A small multi-label image tagger, trained from scratch.
Training: 10000 steps, batches of 512.
Data: trained on telescope images of galaxies (Galaxy Zoo DECaLS), 88335 training examples.
Rows from block 9 of a small multi-label image tagger, named by matrix and row number. Rows with one number within an expert belong to one neuron, the router's apart. Each number is 128 + 32 x the weight over its row's rms, rounded and kept within 0 to 255. All counts start at 0. Numbers have three digits each.
Before each expert's rows are labels from the 100 images, of 14848, where the router gives the expert most weight on average: "top examples" is what is common among them. Only what is clearly more common there than usual is listed. The data: telescope images of galaxies (Galaxy Zoo DECaLS). In brackets: how many of the 100.
# router: router (model.blocks.9.mlp.router.weight, 4x192, trained with AdamW), inputs 0-191
# up: expert up (model.blocks.9.mlp.up, 4x192x192), inputs 0-191
# down: expert down (model.blocks.9.mlp.down, 4x192x192, transposed), outputs 0-191

# expert 0
top examples: roundness: round (51)
router.0:146124177116173124062116152125105121138212142144108163132162068064209166208160089139134189117088131122150150142104146100114126112119070126061116136108094074160110101128162134107099097149099140167101150158103125155126117062129188115117106102129109134105127085183161119155142084117102116091148172182135106104139128156160122089159143143115040114123081108183139125102121179109141143111117154068184137173119144116124096185082104152167121143144083123144118123118204094216122098110166142146122142108074160103098152082164144185118082115141133117125166141084153125112100135088163095104
up.0:173139145116127122135063065110111141138149117105162143117137113146138146102071157111129118106099106111127124128120185153196109121140213043138097207135157143113131121170188080135125199139228128132123122081118161148109153127132079114154108145141144099145122057173086089125146123123073176147145172133178126149151060084147122156099131131168081121119125143151113129135125129147148125132090145147045120159110135118114064155170119131169128098084119169153135108105123087184064140074166079141158153132058166142115096162114192069168119112105146152126105120150119085101139152144121085082
down.0:160083133104157116079090118151086161147120095145088112163165110159096186190185126143162134143156117146143122140141129139117143053154094138123096093161041112153082129104059066136131087141117134129110107190145074119143175154143144145102192097099127110113070142165172122114115140136164151183142195131092163173122142154099140129096147109125169096139160111103087146094157169121182073102171120102147090130177110147129079097103098157156061118152155110139168094088117140061132150135114131143147082106168131116131103110120121116070105085193203097126126074153117129212167148149154153145
up.1:155175109095132145126060142097195147127137150157096120142114107109096131150125136149106116083092112121144126136153098141121103077124200189093122126138160060125131101149162133079126150148085109128207119127096133164146152143092141106175144093172124179152111223155177118131083082167141169107109163137061203120121170119133150056132034137099107126071157117161128133105124138135102109165047169095092138072133121131165134162168117083123173135135120121099176073178082095149193113119134179102124088148145104139098153140069113164129090133112146141172162117149131114116069134097135121120
down.1:114124142176168170153164106141119127069151151130080138115146144163136123106127152123124100157145108110131107172088090129142090092145100046159136099093149163129160066169153117152131086123157066128109096138101126103105112111234143144081106148186165153145128085133073174154107094129143141094161160142157102112097140163079139167088217131084120160138125103104102142134070159136144111079158115182134122124188169115117104110110177131083110122132080148169101160131124130120084210159116061129129113110209109175153100170113116139127128133103115146099080109074101074101165110200160144178
up.2:090095149134143075100163151105138141106120142152129118102121092130085184099091073183080152184142116146167173109121141137086185120174153177142174153155130129123180117178164104124121118094042166078144203103145149149113143101212181122118134148114092128119123065121100141103158092107071075089115115177095109132140178124125124107144134121128132126103071179074136144190206160120087117094126120062180187094171126136172086121093132108106073117182149106099091138149159171106184162139119112121101110125163123089138138109132163127155102127089111147106117118174137120169141095112075083141
down.2:164115081134129149174116139154104121158203110055080151175151162121130087161170098115080140134090127084154131097137159143136102110148116088134146110207094084113168080114112159084157126143121210150143139113135126137138183126061152082095140099121149102098114129053144115166116123132095170166152109135135112122122130155144146133179082052143130096143139094166133140106042177100154183080176115192059123082140125135120183140161145130169127087123099117134059107200169102090123149089111120146134135147141118114125110156146111091129123175091155110171140091095129124084121127106213171126
up.3:164124149131176096150133122086154153148108149155183104145097069141119080135165178185084136117125090101163119115175126139086110113146162130086158051079119123154072115147197153150139104085152154174132125157065174149141144124155092139107132136092193119106154125066079153144149061115067146120168131133145153117109070094175141158107157135142093108211107050087101151113128093069119143114109124130136164109147116097068096153229108133093126115167139102142138100195128125115117087138104167188138109108160145124104156164168089144151145116065148100132091109192136139141120171121138108134
down.3:164091091145109106090133120188157132092095172127062140119140151136205097093094107083111111117142121141104150122155159074112102098170083133109128104181109105179093138112174146128087155170143110065111119098161185119137171138092154159188118129135156168136078105158184100146201085144126231148091157150123062128152126106125168103110138165079121123162145113160122107138115125191139160108096123173124115134138154151138097145209216129138139155090134122092133113127087160082088141144082134126108128124084154112154110135038110140129128129127062112135130070148143158088115188133083099105
up.4:133120175107213141112116143116135118131124071180166108114134134081102087137121115143119080110098151140095157076104134126142132112104119076170143136146184142124130068158086121109177150182152126144206157103145148108061106172109140123089085124156132093156069104126165141129159080151118111105124156161098125124149134129185144098151173097113166145098176104050142100068125143169051145131160176086081145169116133121132147086122104173107152181153135171079143182163104110129161123159165100173098187119154154144120151092127070089138160159073086138124033109142129151157089074126138095091
down.4:121094130123088115137123116113126160129192221141138139127157157131095139093098089093149101082126125063166140123138120152142112172174169129157091125116115104120145145134155115156084047107121123156131156126101053139082136155087124139158114103116120092156164194173123163102151118103119186070177110116179175062176097100103121111082161151124098122187135171156193119116077100116099127106122123129115106148153120141163113112146121129115118081147121059143140081127182113138105156106152108137162138165101071106130205129156154231124163078141146077137114106097181204116153098076118126083
up.5:153112136153160126130147111140141130164121124160133149175158082129142118222158112144098198103111110074158075131088103085152203133129099139145144105145158126115092178118078141103158139136135095178122167106116085123082114139185158113121104131038188097205100108074113165180142109184142141071080101076126119202110154170090168120140168168109120102080074070087162172157126124118176068112136115138144157130129140112159137148131097151082125119154102145083114136127134111174129130118113142116097039147208080121169126131117078146130119110158130097119106133111149151096113088152176141136
down.5:087154120167174103109164095143093120110100170110174090149062158115168119088071144077153169141195113149102127155113140158145086149111157084109129136148119143151163137119137150131180218050075104138136114091117145138099106179118144144083191137144114121135100082175119122171082131086067063165157083148146095160132136166208138118110087193148131097158082157174094134130177147163056115122105120117139145106086152118158123107128111131187171136182103143124099090157154163114067125144141146103106141108144114095096115081107189080108132137074116183105138164141123126145172134136079094127
up.6:160157160142158166141174064133123131136156132068085127101112166180110107129145050159146170139166112087083189127047145136126203085094160145087142100098112103177128109077161073135080137142171143146106103121121110141075188145123140112115142174143117147149122103175100120127099094097133127072116132115115175152125134210114126130186112129168096082107078139119097152112147167128174092197096076125082149159118110097150107114092146134163080195196135088161117115137133158121082108122067097157153166122124138146137126082130140129124093133137096127122188084147205104083157127153095161143
down.6:113130089135131063138137127132135134096163167183108134141112109157143106156134182149084142153135170133150149108215119200162109145127104165128202075128154146090146155185106104120111165104144109109161084103045070154219147150168110160087153070118074059118100119159119112107153047174124122171111093111094118131096092129114141141147132136114147062088139153163122112145156155134097116083103172158114151110159138129090145128133132043062156134116163176110113114149119121188160118130159122108120113096126110140137129156147119115144198061169160117108142066163101074150131101104138088163
up.7:154101127132178117169123131165058095147152157169079130189136107160122102181151108129107062106141073183068110144130117126106176156114166161125110149171112116105138180133115183177160101127056147145138078112150090115089111121072153102127174067119052098127107130097128131113154127078121150156131144054140135092183190098127162151094148084144102125166169093147148119108176121113181082145103137161114056168093116114163114151073145141118141127128144079119165111173125189090129189082073129143121123103174107152176121118095164131113160168113117062184131140093146152124161122138090103131
down.7:116176158107148150124133105022168118192101166136139123233159186125107098140090124119170142164127150124088096141160116160117138115155094076133128085147134124214120113159118123095121119080145162049100064119092154185127116138115180083148177127098198161091071147162102130071091135103148136147094102101120128136146113102106164082119129142136146139139133143090141111122165096132116179077173133124144165111117123160063127103122138113152106125169130179104164118098105017137144083142122132108177166102120147156116092126156106112125141148186065099128114126166150118127125155101170171086
up.8:184082122098152097096136088078112140135089095158072163157134205154148122144157090079092168142167115159122130097115160120106156134197140131101141145139143120136124092156128169160113100148130145198100103123138158192082121077145126084118158102117101079120122153133151141118123125159116097132095092141177124081116153109165139122108132120117095122173118143159149110059093146166175186145091176157157113137142082120205173133119138122119169120127176120141084225106112086150103101116082154102112113127062114102104166134095124110177172083079103076084159103129143114167178098082054207111
down.8:136108168150117188155114137126133142153081156141118106140104132159136104153163140076135153131075109120142112126117097140184148074124128136185111149109141071104188150083135207139114073125113148124099120129162142101119096081072173080095116137091123091076102173118126161131143107132150177129159132188105135178160154101125225095182077130090136106121132088152169152170162092145042047036123124153119159134087179098148158100173178157107096112100102153126146094083120140145174134145112100107093174149136141105101132169116139136128122104165175167126105126096178143122073097058130155139
up.9:118126166111136124127125097142125127128130100230156149120107115122063131162179062153130109094141105142165194101074188101127170150113137098070149084111129136102159173086167071158099117160112213101145163178135168098095181134130161114137143099156110156116113203097118137116089084121115126121113118199068124109161080099112123131137085140161085139165141121100133171147129101143096094148175088124085138100126094086079157150157137130119155137145149139169130063145148145158181113133113154127084118096087138097142158095116153083159083148039176139179086118094128092148127120156177197128
down.9:116157045129088116165128127122128097121141149148135117112164112105143171078148167093085086137124098184097178134136067127163144103190099148125085131122057078127091163148120148094118183121111140144149147148082128115179136136112096146156134118154122124171127059150048113143192101146185170096084112123081179114106116132184148110124160135053096146147167097083180101121173129099112191097118179140141106124148136194120152093103124084141091100141147115125119149181103182153125138149128117173167139093178102174093152158124088146105135120158136029077122131087155127070157168131149103106
up.10:101153169182129081114086132118122085121138128142163158178129155117155205176114177130062174161153183132084105100066094042103177188086155095122155104139183072096113177107156097074119076121155142098087120172109120146119213150128122060171113149105089122118143178178061128134146117145116126098145090165084085041085130107118131126125153128137123101101183115129168195130104093128150129142099125146118135130166094171113146137127130152163090079103125136166130146165096116135122162087092172174096117123146103083180135154113180106138114138136143128104158127146105122110121186100135120158
down.10:164137149144130120152165196117164108181204055101137128109191116111101160128115135124165104129121134098136136173131135127133161088171126176076098173109069154149162178149163115107128153128132129098144145104153154110131085118084102126095139121124126087138098112152170143096103220103102138129158099093120155156109174115127111131164141131076186171141142156157122085085126144137109146146082061147105130167070151064123051138129138099179115105137111180121122154094186136164199122112216102055132123122053115080077116120150075083105124105070125126139127132139130172110154168115076131103

# expert 2
top examples: shape: star or artifact (41)
router.2:108104129221074144136156113176183069155070114131128098179136134104085083114087102095178104181181131145116083095126126082167125110116192095184119115099151149105169099101082127117160064139165155109085152147105172122112102112103139135084082171155181056202172131070121161159110136122146142176114127069128129152159148092183175105086139132119137102184160123128117120121112102102102099150182101120133142143120149131153196144193147143103150150085116130132125101160120151160156092204119134113076143143166146120209094160119118172120156133104094168144131117141111093172141164122120135108
up.0:169109133060174127097121154148123136086146154129165178193113072122179104139097098117103139087146132094103137190107128137123094131138131139079106133145097103097039101129118144138086171157152074161101109087102143201165118133143149098162204115148108126086111066149103142173132180091130157090204110126022130167129144185153113110141093109168087159102120121134100111134166151092097134164128132057093098134110156110156162171119125169124185122142108160150146146169178131141112106138095103074161140151097116134169140117091114144158150051082105101168142163133130136184093093133085158143
down.0:148178103099102120083139153167108065168164096128103155171143090091147081129078067080140141119037096161167144125115115122136176146136120158215122176136152150142142096143041110126139154174169122170125097181108134121144102127147060126112084163081124135113137084144047112127161069183179174095113145128116147142092164055078131206138103133110109168140160126144161093130089144110139110146143078155173171099121106184116157173159131111169154132164137079114094109098108132175125157138136140157114083110118130126109104126198147115138179135144088144134113073114150108091144127089147102138
up.1:096155132128106084095226166148169216066162125134131088124122135124097142151136078150097150140147187155100147091187121134122135057144104125087107139167154116046113104083119146085100123136151137138130148111120153105134083086147138096127135078149091097141155165110154128178126135142153092093161119128120093144082178167116085154182171100169169087153115150156078163118075115114134141164141124113058179140135126177128153094194084118115137133117129138102139192101148165175120070107110062064188134063165099105158157120123145088128172188138114159125146121152123135087096150107103143123
down.1:141101101155131144166065178109087109140059144131165152129127162145112142135036145076150090141084134150122057204141121116149188183171115141111167128079155167164082170142151185123161134176105096143108132124151140110137161158115094116128134166142129091105124096086115167054105094083145131155113103130131122159133170096112144115092128126119132128111139133192171113123177112164040155111123113154099132116120143092139113130136195147173101095150139177101136093160138146050136103125149146183099125122074126105049127130135071128144131115135156131053109159209152102150064092157125156157
up.2:107157136172127147155117131119142171110095175094124141178184121188128146128125138148169142060072179047068096076164189158106125100096122098077151135154145104164114209160125124110100198067155042096155115165129076111113124125111093149169160110140120100098105120102169144176073148060101175154114121098156157092105163156133156080128140140151139078105129123126105120136142160166133146112106106141124160147114050152081056165088112164135129150108122085153079149111102181092142097135141094118117164121118164095149156113125114088156158161082165101137108185163150160100132111178122127119
down.2:109124123121146165142146117128145194128169181173128169116051165119212144119130093128091127129159080207116158130126109148134146066146089132182095108106149184151151116100095140139123117164072208169192137082151108095094116112145167114121115100092117124146086127130084181089140115118116099177128121163143130115153067087099154122112082095111099110146128133163139163129096146075141140094197143126121139102129114092147163169149184065154128107129123142087125133088094013141189065120141170179133149119136088109095159078102095158163103107134065172133122142140131103170091136127120126143
up.3:107057094131111147118098112156205112083122138108126150161120157097153135169099170100159116080190132166209182138136175111145139150132152116085077175143161114147076161079137101175174110114126169128147115156121115124090123133143161100113078126114094061132249108136131139144127148118089102142100152130097111127111113176109136165144159125186160156106105129144148147116095126150174072140099122132171173148100120100157133109169126161130116112127078150124064108130116125182106134139082155186099113121114093136084158085193172083081115147160121096066136157129147074072112127134140035114
down.3:142149106075167108103159191162154150116082080110158115076121163172154113112211091128051121139119152120106077126156124094111136140089153126128120109147127141112069063128129115114132077121094155061109089149141138101158146161103091135092187129141164117139108175096113141154107181147080123089129125121131210142172150064118138085158193093133118144148092106143095174098102146121077130088149132152149178176106149117050143086134104156177154163159116155107164153107111107135137078147169105194137117087134141154119151123125081103145199088153161160154138067068124148191105107180144138135
up.4:119189119113135169160147145089138113135119169110131155119076155130109136105181162072138110160158114045126173143139117160096177090053140183168070209108149116150082152133095111125152078134167148115124184096116140118136107108163083118144144145164109138167145069059152177148068135120173100175135141153140112158080188114132111150173141159081160173141166151180148063111091139120156112128129103103093137112096105183139120131061177087090136126112122125060145118095125117139190139097132089108133122152139144113076050148183113119133120121164155118103083131133129143106091058094103142171
down.4:100136157168161118154043132122158166085092187191156094160178184116120118162132075147157136153139110112208105130124077155143098091131169101116099162094150110144113146141183128141081103144148094165130060117113100133162149078120144095154106182072189085168116133165068134128090124159112112137110079136124199107130104129149039116156141098147113125111141059124074118161143156118101154152102138097074147183137095123146135055155075181109126061160146143111082136188106113138127167118108118145143147088169109129145138184151145128117146121119106128142130104077125094154164189170090119112
up.5:141130134180081136201086094113101102110064086074068190117177180093106029179156135153126164152139127162154133159168134098128074152137131111169126142129148074115115128065094110136185086092118127110142138153097122117184182189100113165142142151110150106185150155148117156176112084172095161140092117105186113158138089134160161160124167168145122094131120137102114099127089125112116115162085122160163124144091185133154155151130120148111113132131147108149152066152134129111039100112061191105082134182170087096144089160148134131092134184109148110113096083128091144132124094140125153085
down.5:108135119146084110194107168179154155157196143148136158101132110074174159109097148116121136098116137078143108044204209155160149190162150083151124140125143188155129147088166147111116143121148094179104116104096106138155093166137067083113148121125109100118162138167138157100131137098183175164152091146100133107151203152127159082108116136122077140104104163106122125171063090143166136119101173153131152135107205126146120148140106144061135133093110077098225149083086042063142115104126115117137113132119091138092138111118126148112163151103134112063134118102121102095150113115135110161
up.6:142085098136113091129159120152107155096175065130098134129144095137092193177099106173098100103057113173090091121097161115097115126110149071141159162082099191113152086122094168097088158140110101114155176122146171103166062145122136096108100142147106162029154154097182151099128154143176090150123120129158107119144164077147095107199131146146150107153144142092079128167066115110169151130165136136101187159168191130140122055135117153099164148106152100144120154181141141111104113166162142093120142075071111076184083128142132127111172166194128134084156100150098156094154127104145149118
down.6:116111114079122162112118148120082095096090136177137137086134141177107164105072127082126209173049170101113095155092178138126167114174147156146148158114103126029166132096174133148078208132099141087106193101155176177106161145136108128096158143125104111112127138139158080093111075118129131077124097157067106164114113149181159172127168107124140066134142175178128170146167163104152113119151162171179168099083118125130152122140120134125095141151099128110144152173115142094088101097101109164116107132140109130115179063117094123163153114085096178110037125161163160110156103118118155110
up.7:207098110153065090162092170091130082067119104109101157100077080167114089111123124130211057130150157129131141153151104146127134114100150118113137163087142120148097109134089141110150077090148081139100152129126168127111125148124118124095071090144148054132081177103116169098117153107102090207139116155157175138136140131164138123162185160173160138122183134183152101166150136114148145125174126147104133109130120094118250130095108135113206144131104124148152123129130146093128149130137098133130150137076183122166084162071110112173099158181085082136139161060146104074161102130092144119
down.7:059124138129119113121158085207114091150137137078158115151141106197121078193170126121087148134095160135147108140178142168128097080138110155102166111188112109068070145160186182183105085123159179091133118103131118099112138168096125116130131168149099150122140156140083084124134115165157179100128150119148142080089144072106151116101133197087103122125098112104117103109130127119101116176169164157142078091131140112116066107130141130083057091114125129099099128145074181183055123149080156101132152158163104103165162136189157130137092138114173175191083161157124110069127121133177138156
up.8:083102076084109102114089132135088157161128126147112173085159123134168093152093181105130180174123107163125151118102139122087166121084138170218108106147079134134117096148132165178133086182115136062133145177104113181128138083118132120164127118106129095188127126122106122122138079126074104145103140141125175055144091111166134033121127119108121105174102132110175173148168117127081154140155059108172157138115100096071125150094104186125076093114121154146149101164164090083083145120147171076101187153174125086157103109136110120125178120131156148184178147171112111116072169153181119112
down.8:187107142088128155108182129101088123180124145116171123171151097142149131103165102146157132103150137140143109161139200179096112121104094138113142116170140065130105167129131090124121133081114074184128074067185076143085115163117121148129112160224143139169158119133157133128093147128142078137167124140153094173091168142085160108124111079124149160126185058101058140133115155110125124103173110094116185057128200184165088120085120137085116117072165101171124165077135131096134146176115138168155118202084122149112094101133146155114074104119140108128116103070154115168100093141104141082
up.9:106161155137144119132132098146110163180123114066152038111122118075114101124135194064147105091137122136141116164083096140141131125151109127126109096182119162124177134070146152132078077096144077201138096119093125111137080150091073147121140097155136152167146148121170161098140140141112105134166072168172137132147153156097151100161054146075167144062123125081111139152120140155166087088130175145145095142133116142153200131129140171112131097167110147114109138152137102213181145134125124113112188168089103039114111174082117153166123079206104179126153124120144098145097131138100172080
down.9:140133116189076131082070132155133147050151159129126187112141089152169116113161129127125186152087125130128118147131149068077151104080082166134150085167130047117103077193101107141155184124153189157151145084133103126111132137103123071089088168163074101153097140143120074137120132131119101117157160117136176152128069121193129182106120089173148137155127107122160079113109186156127169110122061122084090075172137166127119144160137132168182134107151120073120102140125165135081161073139110132145130176161095100128116151114152104144124224081135125123092082126174172149088101124141112140
up.10:133117064096186133091090128133154118166081068182138135091098119126169153085091117102119085131112165155104127115125134118106131101172112126102132163129142154185168126181103111140108135125143099156150091122123185115140160154186143132139149134099107076166115061111159180048149090135068061122120056165137046141147113168135086144113166086125119146071166103168130125125151151098113167146128145116145166099165101107136123162098131150153103184141148081090173166120100143191195062136168071119113115154136103098153119132133205144123105065113143102114156155134156192127147113171157082083
down.10:069168089171099075141159118191101142134104146142157141144169147035119090186141110170074119103154165119147129150141071145083145122151138061095141112113100118093131133101142139168092111154125095139074147147066066116068103132155171099122102111103091109086138099160094106200123112111143085125138133140148170119144169116174219123131098144155151113149138126094139172153106166129131079136179091186082105141115115147113125106143176154084120145158102103217079096113083150175073166123116173182099130154169125173131173125128106067142098172135086119156093139170118114151162142121140133151

# expert 3
top examples: roundness: round (55)
router.3:094086133120125086150076106127164155088140121098156123141112188096130102114144123176182096113129047122175089145140122154120133123100121128124139129056181120114157144123151071109134157141153191143154119120148139114154147168078134149102074153108096131119132231120103150115208089209175117122155047145129165125085182136109071167115083103127137112087123135109122078127071147141077143146136112139134140102163151125101159175141137113161097152213132144082107133192108121075084133136095167143130143145094114064086141143118095070142116182078121143106160105159162100186094094118142102127
up.0:148075133124147130146078125158142075110156107143158067143173189154096100159103121145156146134077129114118172110192119190116164164104121100142107099140168137126132102082146124219114231087118161075114166129160089082128111119131080157124163140183123146190172110072134093092083120098136122113111177129101127148137118140115075149158154141205131123139086140176104137082137095144064052106120129122138123170137123142173135052124107096171125113069146106168091139166171069102144113130134136133098118117127137099067081102133157118159125154182112074175114132138117081166135128175150111123
down.0:119163107079108134119186069136129159088129192104152103154122131126180151135212110102109065187144092112077112138176097070186044028114118155145100159117112090170101153131117168089095123177111143159138122158118156150158146116109155093079161142143089095108137059151136144097129141186172131102126074117195120123141079188157135093107119102140104138145120129114148133111122104100126122108158107118145095152103150149180133144100094152158120113161140139118116187165156094129153151128104138168086091049138156152112163123166105114110062077134159176093143166081144126186093108092128166146
up.1:082133146187108168126166084129085098172157102127109087132141098111156083132119147162096127128079169138095157127127107080116151122068118082149137035132102117149175147117111178094180132179172096184137107154117131104088155091170149150149144120151168181126174165151101142110179084145125123144112123154084073135122112141130083180095129145114139107106150137173075095161147109162102153094088182121126137137204136155064198104106052125133124121139102118086150191137140109166147142188133130134143135117143070191053133076107145070145150124133171130127134132130059173133062112129147130101
down.1:099113102067121152139142161138120168079175160145092145168150139074170095109111128138097079158091127140147127144137133154146135149183141111106118062126170154116112178149122118151182125178107098089091073085106128099185105098142090133052205059142118167157137167117118038124072209120109118130186109106135153130137129154133113117102114132088161171127152159099131200115175113132139130147124048163127148083102113113160117172114104158089123121126158168138134164059072098098132131094188153149121147101116136127092135158160125169151100131043093165130089179150178107125151162114150120117
up.2:115126120115126129173140142130133110155103163132131105147172156174068141128134161120141112053176150137133150139134068118099127154098184136134149149116106124077104144123148084049144098136089126184168124107205136147127068107168130118158135094108162133159188116104135158129121105108137114144176129154113094154109169094108062111124082108151173182068140123073142141092163135151084110107160100150140132114088150139201122130098137120105159053168168125139149128140168068139131118137220078131172151143167055132106111196083141109122079065151129092167097061135102132115172133143072193119
down.2:096129104103089193118130119136165136109191171152104117163124105157132108114117138116125148101123144126139143154158207141168158191121073190088151187164165161150115063055061189151110131134191118106125114104107131113152123144206157097127152118049163075123154093192110137165103117089140154162051087156187137133127097101147116134089154131165104127163107098122130132137105127077122174135167071089140153137144104090124132186148091111157082192141152150080134103124063145118109120140120099179119090116116136075126093129059157126137094141100114145124110085145142126163099152159061121127
up.3:092137100165112061118061079093087116165155118124086126112129113186113129143073090134098101117120123116189155131101144098135100160129133079163123099109128081101057156156159073164172157113160181126131131166136092126204186188146114157123097165161136088154089132215136114124189073137108079091109090160097170139156128170081156136137143120140125171088139195134096094107118104098150199128143114163123120116147190110166129182122131055138095150119165078105126166166133169125105121142109140132166141160086131088157065162109129084136112131139085095148154125144110167124153174103134097077
down.3:124184128073136154156106138145177127127157177155078138153146132099147097117121144186185130158156087123140142106191097061120157079139131102076116126126129147158161112127103130137176211115117149086193139098167153109152126117116108117115101126051104125115118151067136116143093091131112067142116073104098177177114140108090158119156099148109111140122114180152118209160107125149137105203116120114122107147071107216122066150116082186167128068164107116157167133019137143118139141115165066139125150104122101099143120158149108111154155106115116142104145101139131148141077056125108084170
up.4:113090121150093082124150188129148115155108150142071131139105126114180123086113140137101136126115099134156152090135200133129123175083155104113170123042158125125113139136080125166118159142124163141087114068105148070224111144125053122105117071175076136141135172161118065117109154134123128173126111107099138177113154130120170132097073094132141177070147116077083172181102117116166162102179169197117131089155187162088118160103139164099189128149149127096122160134112128102129140128089128141178112078168179171162118119073070107117160128101154124120096106110081074112114174159160146092
down.4:180098027124138147126153102074111095106139108098158176150145113177075147173162124128158140153103083101118121145178120090143183103104097148163114111144117064112182163150190169120148186136117102087059101180081187127177158179114163182138109166070156151093149133120117141115132149151113132101060153097169160098121149114134096180122122080123150106109118120162133155110166136129161142153045087058148110120114118129134116089087142165213114117136171106165226124093096106175123180110120127118134143158107139101134101114133083104152132113117151149101129122093083092172122140106128111129
up.5:090077127092145133147127140135154136106094126123128128140135083145060159196140182144130097157140121120134177104108196148106158167098109110116128145124132087119073085082180124098098161138178165212169109087091115210099177090093192105056076122117102099134114081133069149136158153086117153137097114131110153123086108136212146137122096113097081148077097179166125130148139093139111144146149162155138148148145162145105095174112173090146128167117135090159150108149110107135102195098149133139093138067138103151157141030132082154182120136087117154125143120191082127125136139077138159105
down.5:133084126127169124079173096160089102139146121095126164100167208112137157146082124179138157143107096149080144124099107078088125143132075182108170095144116132098090158200085077111117120093126168098166146120160124099162177153157107169137122188128157177110149150060098174086136125128121115127107147105117186107091112093114180117095166135122096115120194115165133118147168120114124151181101130084098154102099139099201101171149176133117158087184137072180126076145188047094105084113203093169121168161118134138111124133119094110068132113136159099129138154125093136128150091101161079136
up.6:136104141092133142070196088130064114225157117078088067152102102086111110175105224137126089150125105155089176153164157119156137119102114137129152110119138101109115133126111154111162115158145165086103135156107103205076122117146135137149128176076135137137092130121137200167164132122151187105133080150124127071147198053093124107120114110190133140119100131131125129114084080193115142102125141121125104134107137100104093118075104198127111144121129200108171111151183125120114139045104086075136142142174138157134170176114099103149148106175102138134125098094124174164149116143147073130
down.6:152157150162124105134071110117148110119046053128168127108146093174148217100121088168155140123097088147136138152130104076158090110144188177186123160112096137125165093140134156099102134099138140140152098151138123082201156117099128117155107093098080103159136135119148109120158184093137127140143132129109083112156089184145171125159053104069129143114132091121115151103095172148191198133142137142110185140162174170122082112156156100143148162122070167148087122146156142111088123065175139161119109132147117074088128084111159105146124202103153079124104059144183109101143085087164152121
up.7:141131118124114166101087153112089147139148142098125100141079118119145177092119137141182120112127079112087093132166140119086137129102148136142130139110113128149095106138097089154086148078175151122137139076087141150066084136103122091160091188131103155124070119190152107102126125144165136143121113117090095168175177167135147202188098121099091081131129141125144193197141161169109108105109157203084144112183112116115127142128093140210074168146141136173109127124152120093177160089103053095128140096171143102113132185118182091086079124121119182179158131047125138124191110172087078128
down.7:096175083158141057158134156158121182139107120171150164112097164121121158107117115109094107152119078109100149099121135070133112159093149123132136122130082163165081085084136084097151175075120099096156112139105138158180139117131132155163158160116178097114110097045115097157132167106137117138106159087191100122101122162111176156100113213132150158108137125175123164131151130177166131128171116111148109072068138128150173156126172156189176135118065089126166151127133140138093113102062190076150142151086141097140155145183129096134173083187116090115089156178113098070079126079128116075
up.8:146151185113116126177122149156100178127155141137131101123107143120113115109130121152156108100142111138155087179103041135143130162092133123145093052107104132119222154171180107105137157151116210142206073160127096094092043112117072156123162162089082108120108185141153149147148110138108069112147110097152127091147175119144104141072149145071138180070128142137150110078114138168148167164186098157128162158122131126091114146087112162156139102168142143093140097171104136161125154167105147128097110157043097088064068169139092121111143155121122103114144056113156154167097144134141128124
down.8:060126106106146133168138170112164105157109123139160123136144145101123053080107103126080156075171156097127131110127151149149108198170132113078131159121147076100075093126131110164085159133143144169111074074162141121139104155112108140101095200152114092106149182119132103150143162142125114125080150103109143151184158120106098101101097108136094178168098154120103151142113107159164076148070102075119075124103185145102122168093225136069120092166077140099194119123135194094142127167168155163188172114136099071163116094078138149166157213127097149099150126145134142128147110135091109149
up.9:065135110089101129151092177114115097100167121144080171125130132165126146108158160135083134085080087068148106155156198116196135137111129131174070162110168104105131183139143117078159190148168162123135118138124114129117121080175110190118107171098154131137097117126044103135136139174140144174105154104125141145062092103153145155171153117162124163139063154072096061096109115087086156103156104184140140145162185098128132093137146164152137197181110119130105145111174145101134168101098162153138198165077145144121098152153107151068120085123096132064144107146124096152088129086113131074
down.9:121135099125102137108092097109128204165131161118160155089132165138114139119126119146116105129163122154104158125120000131080080148059131147147092163096150150116096046159118143090177155174161114159153185090202124104112101122134150132127122166103057138104158152178127101148125091102092141151129129161119163107181106172113152143070109167090115127105139093161111067126084144132119149095145179136137094092108120174155082140101155135193166169110082090102161160069109139120115193134123142139147139103161160062144175110146138121159126093138160192177118104063087094124125110160131137097
up.10:180083104092084041167110104150085125136102123077120174125144116163125077125035169161113127142099127113097148129184136074152128121182091146165041083159152127079111164142159120169123134116120126101102117132122159128101142096186142086164115084118093113082113163155136094156112136087116177113200140150150141137167122182090165113115128141211087141111177151073157196127109135122152149169120161085065173107156201130150180182146138124135154084127150127113115048112117136126118123126182107158182104091129131122175129100112112142117092149077144146131124119150119125147118116105138134063
down.10:073121113195164171084122119152140098121132170145132086093125153100077114144149107103102160172078164180105125093176149186104138176153136149091088149104183113160121125080134099077153090139094140076132129069131110074045113170143112185141172158159117169118108161067177100093173109152171145123104093204079176118116061154149098098180151139096191144116142129123118107113156140149138153096107118103193101141125112102144192094151144162152119125181166073117128131113145126135138137155190147110110114112089139153152082088138076129100125117064121085111100140095140142158154092191107123137